Rows from block 5 of a small self-supervised image encoder, named by matrix and row number. Rows with one number belong to one channel. Each number is 128 + 32 x the weight over its row's rms, rounded and kept within 0 to 255. All counts start at 0. Numbers have three digits each.
Before each channel's rows are labels from the 100 images, of 14976, where the channel reaches its highest value: "peak at" is the part of the image that holds the peak. Only what is clearly more common there than usual is listed. The data: microscope photos of single blood and bone marrow cells.
# convs0: first 3x3 conv (model.blocks.5.convs.0.weight, 112x112x3x3, each kernel summed), inputs 0-111
# convs1: second 3x3 conv (model.blocks.5.convs.1.weight, 112x112x3x3, transposed, each kernel summed), outputs 0-111

peak at: top right; top left
convs0.12:129116111076188095210083183073104115114101109123125085107095093112151072150148112138157117162104166157141110131157131164154100108109120255103087123103129157154181147183169109098135118162131136154102109118123156174110135118187118134151132145075099128165130084093118111155114119171164111139161110144115105069181110110155178133138086116137
convs1.12:163127098122091095119131099111165171110135148123166079134130107122058105121150157115090092080130144123072119159080136114098115065138100096104145058115100056104099116076084133126121134112104082095130103103129106120088076120080104134103102098131092111096084128180121142131140102080056079124102125100097126127086125087077116048122049134091

peak at: bottom centre; bottom right
convs0.54:162140035133161118110137252134105093115183146148149152090042161139093123165154072168155126153119132082146191123134147131062111170124156177141071115142141129119141140125156146115049170146099111136125125163109164154143102115103164101125119103124166106075068151168082149116131138147098148131158142083138126128134143091132129089130143114142
convs1.54:146104102101065110168111246146112188124125111085176094092121138093064106128141130155122108156158161136130148162040192128117108174120081163156147100063128120142175153131127126156092085134103168160126136144175092148121161146138116096093090163165114148157142103119135100066128112123149139129075088150121107149070151156157108157089155132122

peak at: top left
convs0.46:103128135115155105154130130051139115108145179103189121112105139144154045112166105151171116115107149069118128101143165172149091090042109164124170198140138113167125106165115053035083147130102120095117158118174147152169109126112146135114169155120164141131120139108085127148150171118206135166131114152168120083106090136148130108118135132075
convs1.46:100154151085165150154140104142100094160134096098125125057041116107116147106113135123129168103086118171139082127079124120126190115124167108141084130155120081143100107163071121085110131142132141128113099138071093096113148193133155088101124171172032169121088120114125121158109069129131129055087056119116121134063128113130097128126144172168

peak at: bottom left
convs0.101:086085116099196114153117159095123120104153145138186129168106191129114139117177140125103111147132101124126122144167196173155171078095134154133076131138119122108065098117149107122094213158078117115095088122154151133133116075131085072087096134136148165113120153177102086164151139100127115152156122145095031090136083137129135144133182177075
convs1.101:119162049109070148153107074144125130135171162065155165193132161116137122153084162104118161152132154168140118140136090140150133106111158095154191110140105124121191078120084172155195203140108144118214141119140089057152157121166118141182117109128128080130120114115080105131143168150116165103095107167099112120142147132112075163116100090134

peak at: top left; middle left
convs0.36:128098059167163132080135191122177133103130119148130169142110113106114097149118116178082136075146117128116121125137109130141141106105159162128121061073106098120092142109119103110098168111146151129107086105148232126135141132108146150104100218128131152131079077110128130163127120131255129144137139141129073155128086182133072158134179109123
convs1.36:157106123126093101182106178130152152100110150067143109136112101116126112105122171096102089084135148097140174116155083156146124152110137221110146160101126109097099129084169102110114145112126166140159117134141139106115119087118135099099101099077141055122071129106117107117064127130255118114102143114117147137093122071080074141162198171125

peak at: bottom centre
convs0.13:122092104101135090094141204112121071120151183162132085082173120163133115130154108119090109125092114129094157138135134150068063113122138188150152121108080085106114128160136143058102097105120155103143114111172145134129138035116140138150099148135152207118107125199149129116202106102163086096180137185119165067100155132137128132094131097136
convs1.13:168161129134122086057174144093166144147102121076197143082092121089095090141138158112108121166134150146170110132111140136058112155107104178103108117067177178111121141167111118136196144137115136086130114092107073133105136152128158162083157070072110118109079112137131158191098138127195061112112102128065150117087106094099149134145166146126

peak at: centre
convs0.62:182087133153139124131092060144125172069177134172144206160158108145145173190174117144127125097093116157079153128115092143191128120141131093151097070146129098072196163118127128165113137102088083143157158153137089083097140108091139112107105127086106153082147173110084154151078132107071158113131132183126118058084137125108135118090132148109
convs1.62:145158135183154136108093110095122155068108105077076133093135137090121162171101145116099153089105135090137083155111107117147167115166124134119140124160039038121071094143106104112142086082090102106150074103110152087110079116134187121123169112138191139153158100110063104134159145129116129101140147138157141158123108137158112118129107154015

peak at: bottom right
convs0.66:190119113090087107116119123132101143079145120135122118127102103120134092126112112162047074132201123181085030166146124161168034143129146119158129159149131134156169138195125123056164112123107116108130110120104125099168111088072141099159155077135105138125116166188111141146089125099148177068157132096162105165091131119142118147115115089141
convs1.66:073131116107159190110195076143153115161121120118154156091088192131144159171135153109152127145108114062109130134148134091092140045150116065092197113123160144143139124104125098152169144172186119164141113110159117090122144144095106116107117128159114075128084097097130170114161131187102075143087096181036131127176144131132147133135077122121

peak at: bottom left
convs0.72:092065132120098160073117066132097111128129123169084134163120144071072095125130183124039111097181152122077138149120152170143091122054095145089161142133150106070123168125102108090124128107103179156130130127161183098112102106072148073129101138156131136081175126127106128090146138136122132119149142140115176145156107147106118173151222119083
convs1.72:088091146150147165104115146131098141117152123152134165136178124151069122143187185182186172128160100145164043093066114141119078158125143065146173143133143107122167171191089141135133112116143150145180131125176115146124210168113140107177143155184114140090140110121140119127167157151131110131133148123174161138167161179176148170169080110109

peak at: top right
convs0.33:091123121151017134070082134119100084130157165156098158128105110098121100132109151133112113110134078128116124142135118092121084163125153118087141143117151099109164118098208123116100140145101180082120116163124162084154125076050151100118112103102104131072149091145099086132082151151166146154126173126066094106095082152137067156139219124140
convs1.33:155129112168169173132129174060149109191141125124185123186119131133150184138156140171212140145144181117129187138100074152172143156109193173135183139121126075155137118121144087145148158109161142190106147110165110143156154177172130163151162145130132154132178132162125151097127153171150120207136143189156169129147145144138103164106144153161

peak at: bottom right
convs0.26:118187104110102137103081164111174170134102122117176189105167109111109139060049109108091172073113113106104076082147106070130128169112128159101117094129094180159120124158147132131108101119165141117169096138135160117156152091123163176151133083094123102189185107159150164102174137112165136115089099097165146109113115068178100075096161169129
convs1.26:165075110094149167084109071160115123166167126108090088097127137127144141168095144135100093133195116108153179105140142109082123101103093085128145110149116183098098128124096119160216084167111155077113105088122149069130138083108107155128106139159127102138053154083147138159178154124113106092157149114099095113134115202095145144084075063167

peak at: centre
convs0.104:115195092145059028158106100097150129072078111129083158093142133144142114086176101146160067151136118158074117101129136108088091094151130126119132140106122176133150072118107107109085090125134136122210161079151123092070173161113146178116128113138136098104175147130146195115151071133130130116149086094142107140141168092108146102080112117098
convs1.104:111165132147153178124145110123113144155132114147197095105115136067119193129120139148063083096137172164086171076108123127125104094126163115128180159136104164055152122064120142102129089117189176111139104124100155104141144136153126165143095131153146162106104147214157141110149120140125111211093182135128136159132140137170165108064124092204

peak at: bottom left
convs0.14:130167100095102166143126154089106106116120191133156152120161148143109074103086158161094154065133102173180167143084129105084140138072065132127208156074109148144131062163116111062094106089147144192074151157167134135151112162121167128124108080084126097148145179146123100125119114127171138113096127126119189093174174136088155123105123093110
convs1.14:133059133150186134131117098148091139089074060112094145057116133105144121144119116099149120182137134086124076134101106193089141154141159130135065176124133119059089157085112085140152118124106138116109168179153120164093135107074088145149081092132058130154148122098095062186119152083088131112140092128145123169110141104143090149130153159070

peak at: top right
convs0.85:186124093099130144132113255081171155108151120206119119110117122156155103114081127160077134110131125093146165124124124139100131130156135182142114098157138044072162151140109121123134155141110104140130084107098184088109118089133127094128124094134047099127115123135152159101131164128182096166128126143096074089156131099101128092163136195140
convs1.85:174150093107125103162092168073146132140095104120103131135112074132102116110074132098104088120109107143111172168099144128181173162133120153098152126125151119135055110056126100167088134113056156092104114109113145113147171135084158128136092134099196107144062155092152127122124103173149108102145106088155132138066121171115162124192142023097

peak at: centre
convs0.32:183136206175112138082177033147137122106177104148134145140066096158131145073133119173142131143111178133097132090158129175140084099160112085126146101132149177112131094094109142087168090096144151110201108126104071078117135081081150133156162148114146114133124090145152091127150151158048183100131102123151133109095096100102081113124125138093
convs1.32:096096094179138159152097129157124129187125133163098152165185137132162123107130142070137179174125049143135115099189147140117130188114051097089107162148108088109135133105097132104150130087143101143144099154159149128126088156101119113145155145118092134196073136092171107152087167208117112148086179171167110105182145201135134127119106166128

peak at: middle right; top right
convs0.91:120109042189103164150124061143191137134140138104118119037117095124150142128150145174152133121120137143148112133115133146173159156154105201128098118146127139108117122079142063133117076098089134144108086099112116109186155099127176078150091116133117092066096203134142145119106073106218158131099102113100150173089138131123106112151138088104
convs1.91:121116119116099122173136143113239115105085103098090158125132100108086118106094119145082131097093085119150134114138123101151126167126152255112133112089101109082112124098124131107088146121097149125097100150123153101107081110103119121099092139150171080103127096144146143151115113153232104136136136125163111140104118135122137133156204161098

peak at: middle right
convs0.65:085134073116049101082156116129149127077090141100103107100124121120152095120121148157128125197162073156119083100148134113175171180105121156117131173092097145101082110080133096085159101142138176139135148124109185130147113094162110080112135115128036144117166164188168085098117117134197152092095103123104139098133139089173127093178148084153
convs1.65:158151126153147132123105074103113074132092151104066174097126104101094103073107137085123143096093099131153136146117133113101116106145063209149091069072159164151114130125135124129090134153135097100094112152106141132122091158125128113110118106083175138114129111125133060077080101147255138124164139109125099156093081131078114130127208143124

peak at: centre
convs0.30:090123116173174183093198107108187183147044125119097096104140153132091143155136147108132063151102125095156179135104120095093064159087112102060140137140100179091180093163122119140092115095121093129161164091139104063116160187160133157116121159184140122109149131187117116105155104147172094153124104127079103127157148170145141137102113112113
convs1.30:153127138143117148088124097141061086101122120148091123141177131140105107120082095128153125166150159087120078093147144184109150139146205088133120182072147092136170111061136149162094144126102132076152122095134109151158104131097115125160177090078144040110117155185173168103085162156095099094140106109152140131100089151123141095106136215087

peak at: bottom right
convs0.67:164110085129153133126050160106134085181144118127118094121114158112105091119165083090117139084116086107102167180166094116161115081098117150087156074112098129144129167128117108107115158127143064105143111150108157180135144028086135099064112116164133087081197199157133114121084117139151163137138155143159169110119123170066104139098147168145
convs1.67:136071105139022109152104135166171154127161138121137118163125095090088145104118117058113150074136180130142147075129071079113097174104140177144110116131126081088138144101122115117102144117082158155117088117128117110120120229167155143129107107119172160115141107162105138120151079155145134096102165144072169165122099064105114086097103132065

peak at: centre; bottom centre
convs0.69:086121131142132076141133161096122083095122074114140119154162168128116117151138120091102154161131052075200139163100148153067149090064122084133131150098147107151122113109135128146170077137115159185078113112077184138095136123141125124121128128106119079167150176080103096114057125131222142077175105076132098159126153113155129101127113186114
convs1.69:143135134175104081147146146141111127075128161123074138047124108138104136075135140107092162149156058107121136109100092145114087160142079136090081061190113120168043079121173110126125135086141110120069108151151133122126122175163100109129114133189177132164116154123118104153118135130087164090194070196135134147170148112101145178142105129107

peak at: bottom left; bottom right
convs0.8:086182106101130167181115238099120133164105116138121091114128070155140130149110135121100115134124170153141069057136104120143108118148118255124121120091159168106152108105115106117156108121131124145101142130117155099115140121137125097152139165122071128093139138136128127135152110144176135139114086119119120143114126145116115113142105101151
convs1.8:151092131100122073164105127063161101135101092134120073133096092092111114077090079137100067110129148136120206118099109097127113163079111136069168123121126134099094105108164135093140135073111059115076071077117106120090104093120110083092088141071204118105129101114086115076087070126115086138105078095125102136103117127107121091131134155130

peak at: top centre; top left
convs0.55:141144106071069147142113165154100139140116124110106090117098107102141141105119111171203097151150142168142079105138132085105083133081161096045168124134115085152118162171150146068164111190096112118126153119094106108147145128135186116097138144134081116087039122112158123044178134119081100186106102111112161095167141087118111180119106147117
convs1.55:082139139138174157155145177108124124108152113100142127124170090135127134164095061154107133086103076158127127129120154084170186073187140155181054122119135126156141132199113138140113150118142133168071127130146090112065155164170104141174165128083157111096134117135092111142136188147135199091152147119115135085092105146157220117108091130178

peak at: top right
convs0.98:167101138045011089161123153134151142134127127122082123114070093131103150093091114133102102169133066136132099123127128165060170182087133156116117099104108152149126121146084106110111116107102120138144125119119091124121098099084170132118158114116071195099109130167147115120194142114084117179124119136096148125161121192142081196131157186109
convs1.98:096193126137129129131183157121083147161111130142166132107145112137106097148118107146109095166130166141098134125133173145153105143109157135119158080077117238091113159205130100136125147153143101131062154124126135063170149089178126100172172155063152120116097118197139115101093121122151152115122102196193122156129105084095069146146111095168

peak at: centre
convs0.45:092089157116051197146134156073093152062135120143081124142107079118142094148136169153155183084128119156156122090079154079112166097078128096150130141075132128135129093114108161106143190123163210167066062189151120083127121121119168142105105119124119137114115137144145135120083114123124158112157198112171103151111167122111129130074124128074
convs1.45:093105126139092119141152151105119140129166152125138163139124210114135148131067075155151131131168070145125103143079145095144140119186150102088117107144134187162078106157145129120100163100108084117047074156104173161117114217141110109148154136173128198117149067034107119101135117129144121070145112162185115106176122117128119141146144161131

peak at: centre
convs0.78:192142134089069105158102092107133141145162100120131085152090088111112100100163166150138111043094067120103132113114126128120128124104107110131149113123183115160135131105088161093066094132095147090091138176119106102142091083120161114110102052152084146065154128173136120167091150131092120131151152170108170089103054157071063102163085120136
convs1.78:141123113127116116161131155123146157143144146135082093116173167125131104097122117120130090178183151112154139176164127117128146133155149113163148079158164121190142126121154131186094117160095129089094088129112141101139137248173061163121162130094121183087164142106187097064096108106120161126155164216165108112124129103140134201088163143126

peak at: middle right
convs0.68:096161146091094137117083094123078084087120129114110099098120043120128126113134161170113147135097156129130115144112142079151095110094124164113123108154181102171157105216061190155134160123091177168103117159133099131112141103081153115087139079073089076089125149128122113138156135124084152028179160136146160121118100179101094147106123146155
convs1.68:085111151137112167107099111174114068135075105129148128173142146102096127189175149120123129209110115110142111158100117093172197107162116188166146080174162122158149128130156183098144174118179172121165103120054104065116140189130163104146174131089134163103122105131172128132117088107154170103106127113084099104096098081159078131112138126163

peak at: top right
convs0.83:121081170075169079099105113066105125130159150199172103108121082127105183126146143121144122126096100115143168139139161155156103086112111204148092135176142119119140182134151140166140087127054135167057088173162148145120079143081074102138151057132178145147174152147110125178092084124140126136138163160136134137096138128185091104103134096116
convs1.83:198085121145107090196078143166154066143085090115097096035099085092139125124094107122095176151112164183118161094133089145127188115079110091096136104126143136069093139098117122086137101111093139122143131100116149152084143070136135118119159108094130107093094131104093057123096093111159135086088139134118191179140174135100103113122126104162

peak at: middle left
convs0.40:160133156106166148088144090082161121169060096220157121112115191093089219157127155077118114101128140101101128171145142106142127110112108125109161116162069150122089127129092151169119152111109081083168076077124132154069144130141157151109136171166091122091127082152102142115144113136099087087109117112192113166107122091144099180186140128149
convs1.40:081104126104125090128116102138173131076151093131017117148141094090129131140082142108138122129138085064129135128179081146137126130137113111085158120087139108143096104122116119101152090186189135144192140126119133124087077086135101089133131121092230129094179084141132080138071134110113180166084199141101111104128129147120103078100123117156

peak at: centre
convs0.99:168149165158134116131077124165164145151125092139132142133126162062161115063161149151147126090110114157094116121075155092059141147150133072165116056123076080152087148101127105103166151127071139195128093079127092120178150141134155060103097152099103150163099196155109073134156118118096132134169101180071122086137137155108097105137115152146
convs1.99:077140082138146111107102093100155115111108134077177146104126056051129122077107137146096142140118141145163106193056126167149105134125143088064118143115113056145053099107101129166106163166143094088130141150143105142133156123111076103161133104109157094162137171094168104176070108169111185131130138121123156123090112127125130102209110078110

peak at: middle right
convs0.37:127085083120113148062123121114147129119145079098097154122136124116138103111145169181109146086120166100123092051148093133145095139155089180109117147096122193155100117177083068093128132162150150121136113173098099146154184144106114191111085121141125115144148096026135071167113137136151102142078131057177114172138110156092120168089130093161
convs1.37:166154159130103101158145140104136080113111138191150162143082146138126106132137138121094080085140169112112082135121149181088177120102181132039134128070105082083136121084169091136142078117143121111139074114118081147164218103106058129133121135120124117081152159145161122102132054139095148151102104162112094089137109141098110078164083167090

peak at: top right; bottom right
convs0.52:086128123107140140147147231112145114127154137157117111158092124143057124137131128116114139165161107141132126137144119105116092125053068214132093193075156041102097159086140131081150158148117124143130107104122197100134112135136117109139129128157151157135125137155127100138180131153211086049152105126107145108117151152111109126110108165049
convs1.52:221137121140166139139096120142085215155121125085135124077129127076085118091102103129114140074071116172139155128072101183192112155140144140079164140107177086135161167139170172166083093118069132103118104143144152102135118109118127103143092104137154105162179100086153173048169143113120100120151157146123149155117134173109101152139154144086

peak at: bottom left; bottom right
convs0.81:066118061107145120185110226100159091105095134155128154089179136108152116084128093121126130133166157166080082157163095126102111089089195179098119099152131107084104135111118090109104131165123133136130125088127229125136110165154160117151157178134129154141105099102167128125145124132215176138159076094118102155133124111070114151121129103131
convs1.81:189089107083101113087109189132171132146134144088147133105073116123129128144076081121086117105110106126182202127113126136169104153176137159099139149099131105087127122089145097097135105162143112165099119112145041070113127046099085113046092107099153094109123135165122134175156087094156162180137137126128145141107137091098129075143171093169

peak at: centre
convs0.20:154132112143097117145050095130098124074123114117127223095081085076100122105169165181115129158149127120139101060111097103173132136111175068081092107133095080071162162175148141084148128184110130148092114121135141111173137124138160123091168078119097073159092115144152143128151140196122165167151101096193100118121140150135107120090121107108
convs1.20:099128113124165112118137087151152144166066142115184163133087155166154117108149061151177122118121086093094096104066152112080138095126177077139072175143090071129164090104107148143185115135162128156088132129176124078115128128105122126150124121129115148137126141091164185219105160170144089173147091159156160094143141114178101066081152151139

peak at: top right; bottom right
convs0.86:117121065119079107147047254136080109154120156130092138100135149120145128141191190100094104143121138094159135153125111100131085052107133219106144170196128098140123159141144118168124110116118102137168078156137182123129176076105093126120148101133138126117115100125130144105128147139214128105137149133125125094093114156141138163112159104113
convs1.86:146090087105108148124104175122130107135137080111139115168088104094109138139154163045124119076082119116151180117137092113139055146153088129116133115136215095090107080113167171152091050085091107101112126158122082137126123079155143078120109141075137079120128136070122090121104081138152075124077110080107123125089108133094090075119166149144

peak at: top centre
convs0.88:074148174143085119155096090121166111098166141120129092158140121094127112136117132059134172109116125113140112160132135107084153132140153112160196069132140117124115133083145079088128114128132174152125065144104070141125122129132165088128102129092127148095108164154105100122169136088087074172117109110049064114174198114181108133092207055104
convs1.88:111186078150181186161156119088140132103122089163110101163083150093085097112169103136151155120150159158199121182124183173128151141179091121119119108122129131175144093124131120061097114108069108091142164121138161133133121135062152122135137167113030151089124134089144145167105160078088166092154161117179111099116142129139168112184106132170