python train.py --model="self-supervised image encoder" --method="simclr" --hidden_act="gelu" --widths=[80, 112, 176] --temperature=0.2 --epochs=4.2 --final_lr_fraction=0 --warmup_steps=640
Rows from block 5 of a small self-supervised image encoder, named by matrix and row number. Rows with one number belong to one channel. Each number is 128 + 32 x the weight over its row's rms, rounded and kept within 0 to 255. All counts start at 0. Numbers have three digits each. After the name is the row's rms in percent of the matrix's.
Before each channel's rows are labels from the 100 images, of 14976, where the channel reaches its highest value: "colour at peak" is the nearest of a few named colours to the mean colour under the peak. Only what is clearly more common there than usual is listed. The data: microscope photos of single blood and bone marrow cells. In brackets: how many of the 100, against the usual share in percent.
# convs0: first 3x3 conv (model.blocks.5.convs.0.weight, 112x112x3x3, each kernel summed), inputs 0-111
# convs1: second 3x3 conv (model.blocks.5.convs.1.weight, 112x112x3x3, transposed, each kernel summed), outputs 0-111

colour at peak: blue (47 vs 10.4); black (37 vs 1.6)
convs0.47 099:094106190094129140120112121105163134109136174111171118176115138179112138089076144185060069180121045124109157149130126136095168058087145071096142154097100157116181120133157102136165153132102147137142132115188158169159156184146102087181116136138159139114145137161110137118202112139089101094183132096136140179134095158073108138102116122129
convs1.47 095:120142070117115118101121127098131118179108156115096070113125128092124069135119097055113142095158086165133188075128106121086117100059067107192129138130151102086122090197116144143058146136143069133150144089098135158103085094087118111095058087089133134155090177160146127179124156107094118101117131172088148108119154101156087143127162145162

colour at peak: blue (52 vs 10.4)
convs0.31 105:191068145070148147137176158152132127110138163138103064179099136170105085111131104096162068167102155112160154121158161191084104103109084100146107123132153136114175185121137164130136173140050111122117174128062127128189109105141113105139112103114077090113130077165077121089154107105120155077195137152065124109129110132113141101149095123110
convs1.31 097:061101117126153127164071086149106146103124132157114130095127091137111129204096128185162094167181182095106128147164149137101171140166179140178090122124086156124111098088048135139145048140134118087083116215124118126128152117122126150127107120148154116129141103182062129077157154139129109146092142122133123122106085083068123187117084107111

colour at peak: blue (48 vs 10.4); purple (40 vs 19.2)
convs0.80 107:115127084107132102112136111130058137111101144137142111108113167216151133131108115151132157123125180113111116097116113157120089094146105019208164100067100051127125135060149128127165064135126061094142130137119185117135136127191089082160124133140068115112117116092133118156095116145147129165139104078095066136115100123111113144089104097116
convs1.80 105:103146113158117155102143121144102162124107131125134179091184137148088161135173182166149121161147115140107142188113160160145149089175154102117155138144136155169166165167142120185134131126158197074167116216130112149175126156119199174148182125165096138162141168119141174155210130139105185111146179132129183094175139160138117142156119115169

colour at peak: blue (50 vs 10.4); black (39 vs 1.6)
convs0.51 088:100092112141176102063159152148172145151161165140110148094163138114047168117120128073106118061159136153123086143120143112184157134132147158117106126134099120188035100142089123125070166109143062087161097128128098132125125092112144106126128108107144099111186161201118091156153096099105113092195108158085110128110175148129134120093178162108
convs1.51 088:145171059185087160150146148109081173119108123137108160199143128142177144168138208141177153157145162128114111161174164188122168113124110148099108141092067120115126091136110145137183154137074125162123102215142077116136158077121107121167071059161079095130104118141147111115109133114155102099087127115134109097157111147126094086127107141078

colour at peak: purple (57 vs 19.2); blue (26 vs 10.4)
convs0.41 087:110145134067144081121126191094112097119092140115161093121088155100119087110100175146124097172099125132126168131161189129133108168106111136099115117139127114119138100200116093146096140154059098118152136130196065158151071101141125121174167077133128088101125155158142126101156109090195139111172109134078061092149100103150047080141129166085
convs1.41 097:149088112074159156066131099114138177124164104104116100128173059125113216177154068125171141105118097101100134130139085117083125117107082125163121112112092154111126135154117129122178138091134151115146229150154125175086147154183170144122142141111107154134140114134143139093177100083124149169079103118085126161110224108109149133084122130176

colour at peak: pink (66 vs 22)
convs0.29 130:155121122097163084127140155089172174117134121164129142112102131138120145146091125120149130160106113163125170149096154137081130144157096117127095135150120244087108116060095138157108114110155131186107125115132140146130149122142086090147143160095000131090091143159078138119161117160120137174116127110110126153131093118153199114107143165114
convs1.29 139:108162086122111049159108220090131094123071146119143142130142090152128129113121069139124116177138105149113132140117105113121063237067133155096174110120127210121142097140090130161083096121106120080128112129104175098147118127131175106111132131110202141168090112152105083136110112134139123144084124075178094148161108117110089126114174111098

colour at peak: purple (61 vs 19.2)
convs0.9 097:199102145150101104110128078079128075079163123133114122185071115160101106100138113152079103108151135162147152109097065145124096136133186165135164120093115108079153169134097160148148126138110158156159086168182086175090149023072141100113103119091142150040099109111123170119131103142116120154106177123148147139123155152147128111087081143136
convs1.9 098:140156125164157142131133128027125138130137121080155148123140126132112184148131094101090130116148150179071080089112116117118182119194124150116123098111091054170133168162109133108205124122104134155118112078119149118150128068094164166125126105158112053107116159158068135202212135153129106165114121119117179099142177127121106101120111082115

colour at peak: purple (52 vs 19.2); blue (32 vs 10.4)
convs0.5 094:174145112120111161092093137135161164175080094154158131160138121137094137142130163139122101113095145145117078123103139157062146131120093068153155167141110135073143141110153150113135127138127122135142158146167063093177124174232166111090118092127111128109150191079099120126084147205070097116140149130117083103060082128132178132150143098053
convs1.5 100:102108137134066105116105123136123065121168122104082149116177152089073083128100108111127102116128107161156114136123117117034086163101115119071157123099215156124109123129153162089113150131149115175085143146069134126075094108098128119099094119148151114118174079188150106179107111137126093086105107159103139118130067136136165068162081060089

colour at peak: blue (63 vs 10.4)
convs0.57 100:170082086125138092167105150113130151114089086092168117122100099111180104118101129135159161138159118165117091087146187109116120153080159122141170148113180156153165143193140171084158163118068103187095156120135147142200100067112079065091147117119114153135149113119166115140130154123096205103169081128154141100120111138142119188107057151160
convs1.57 105:106110115154193168081152128153132082103129114094118115077126121122138191163122098085094141075131167129105128112155108136134121102120120112115051135089105113135133097134161151155086136079143149069152120091095106102144097093124142151122118126139098059079135160087038096096132143111153091066128056103053116101107145057099171115083124090118

colour at peak: blue (59 vs 10.4)
convs0.3 086:111106183123121091075157104117102104108120127115116140157150127111086128125103148166142163108123082148122169144147109098210097102088120172059131187126140148179141084094109149133106083076211120095157106119152151110110167088070160106149090168142149136106097155107147117168134146160163098057216104104090092143122171167174105159128127160138
convs1.3 083:127121083126146106138110110131120166210109124068127130143110110145135165107111131094134140089153176117205113170100104122160156183144166122155130108093148135148132094197200159112138135084099142095122169072198119130088109079123160120127108148081095171107074099155108127128125153163136054106072083120174141129185107101126135183111134184157

colour at peak: blue (47 vs 10.4); black (37 vs 1.6)
convs0.106 098:135126132100128125099086142147122155186213138105084068152145130144091113074137125110074095169084140150122152083140177146162142109072137134089088127132154180106108158112204111196131177087074158131081147137147105144157074105114133113114112117151184110105165118088099123150082145142117110196070183109112108119145121151122133065097132164158
convs1.106 089:114088091090160122102167118158070125184097097144142150162039171135078159063091120144174142127071171146172103063100112182122085098136103114152094131066102142114185107162152132097117115103112088117142076119115081132126168108134142154152144125096111147135136104077156158095141130133137068057120078161178125108119112126119133147079165143107

colour at peak: blue (52 vs 10.4)
convs0.48 093:134124136135104087134069181082118159109149141141162150131084161099087168158085125142100158144135154149107109094165115089193088141089161068132172131170146125119166139134191121083133154127173112143192138109069092092116117127072114125164106175159095078148179126175174107127115144135128146130139155063130165175141142145169181126185201102113
convs1.48 104:140138128121144172162074205183192078130070087107141115094090115081158099082128173086157094106098087135170184151105089129132176166130105146126084147091161089176112110083134110144124132190150145169151120096151149148121124157071098131097112122065137168153057086084127165114100164174117096150143131122134144124095110174118145123104163108150

colour at peak: purple (49 vs 19.2)
convs0.49 087:143082081162124114100103128069089157098136115113158144162115089095137060135123133203173153066106158124110082117157153072116103163113190093109109113110168156113075131089109117094150149169168127076112102187114136146071150079099167108091142167120195113109123106107141135074149082118136073119167094141108087075123103136086098146170143117133
convs1.49 102:146092115074089181128160138171174151107112132161125083139137122101181161143128105157178156049153084117186160096103135095109149108126181131137116146062141108101163083146156195106155175098191192136126109090141127171129128120140116138156094163156092131154202186119130114136157109137121096147097201174156134141098172157137143165105133114096

colour at peak: blue (46 vs 10.4); black (30 vs 1.6)
convs0.100 092:105092160116075042111136189119125141149154155158097085125088159135153071099117211113112134120116065134129151172114149130158089113088125148110119090124104055136112114134144110102133139109125099098094151074137149132205150066137158115121131149118140103103138195147150107098139060139191087154169146159128147160111149145072099092175160182130
convs1.100 092:104171141100102115169177107125094134140146129106127141115137118083170138118097114136134126161126111086175170092170161175157096073108060125155090145092175172122157170141048103187188140195190115158149126138094135112123090152156135090127124094130081144144107118125186131137105125109157115134138129133147141116099170186194165133046176093166

colour at peak: purple (56 vs 19.2)
convs0.35 096:122129069117037114075097213109126108115141111196105166066146135117057101159120171087143050123122166129127188134130173116111080116110129136081139160141111088163145138099140147103105212149128130170085168142073122070118147110128151129090159136125116141146182152118123119084084157096128137096160126159101124084144146114128174121151129127113
convs1.35 090:098116156106089186160120127114086054106155132190100093158074123127120122088114126070144126109113086159137130117127084034102096146126099128149140139152160115132070145034082128118137127104123115181178090099183147162123170190168127122153144169114158111156146115107086135120138115197121148121123132154120111185123123191163159100124164100166

colour at peak: blue (61 vs 10.4); black (29 vs 1.6)
convs0.1 106:134171117112202080103126080116120115126177122085106152092087128110062124167110128159110084153128089094172117134134121146128102143155134132123114124049125135109167109132214096120115125088079130119141129135160120099124112157143108092120163158205094094046146162096117120100150073146136142062193105170087089153085148096163128166078157138109
convs1.1 092:128180167149132113134184180090122063091133135118126138099164114086104095137188130137094144138141113101061086143173156132118125125122104163113128159144066116117116126152175145146082134159150103166112089087105074128092132105105168112126114110133138063069163097176091139091105084179149082139120097126104113134244062112146119112151121150083

colour at peak: blue (51 vs 10.4)
convs0.95 109:094113133171150148161125169136114166148129125195099110124124159129040171139117090095145085121094127105166161145133123067155078114072119150095225076127106105135145164131151153056152085200158138128166121134140149151143104088140129128119067173171168128109128128206088115160113117154210146105148120081131160132105147133095118143122130126123
convs1.95 088:109106173122057118169080120146156179133165135088153130124143087138084085121086138125053177091163121108150140168167041082147136117193164145118109134106161096076143103103074107144043164116149159144091106098131111115049129169177114148152123123127140136116089087153161173160102185113079140114108117105105138146128107107146105124151162124126

colour at peak: purple (56 vs 19.2); blue (40 vs 10.4)
convs0.102 095:134116134137105067046183141129087078118129146087134155149103115161040113126164145145149057144143065096098134134103110157134151085098148130116130104134097106098133170075072157163122166073155118190117117111150114142109091069126150058113152165114165151120076099107109142136177060104114089087155144127078129128170162123136169123101148142124
convs1.102 083:124164138164144084171153138107089179073167170076136132066089142129110166078126120087077101129121176109192147149124117119117094109148093087149078112148119133169085159167122133104161108185121186064130119149141193167131123123148117105129206149117126089157112131136088138181106085144114094133084125135112052112114136139073086173125118145083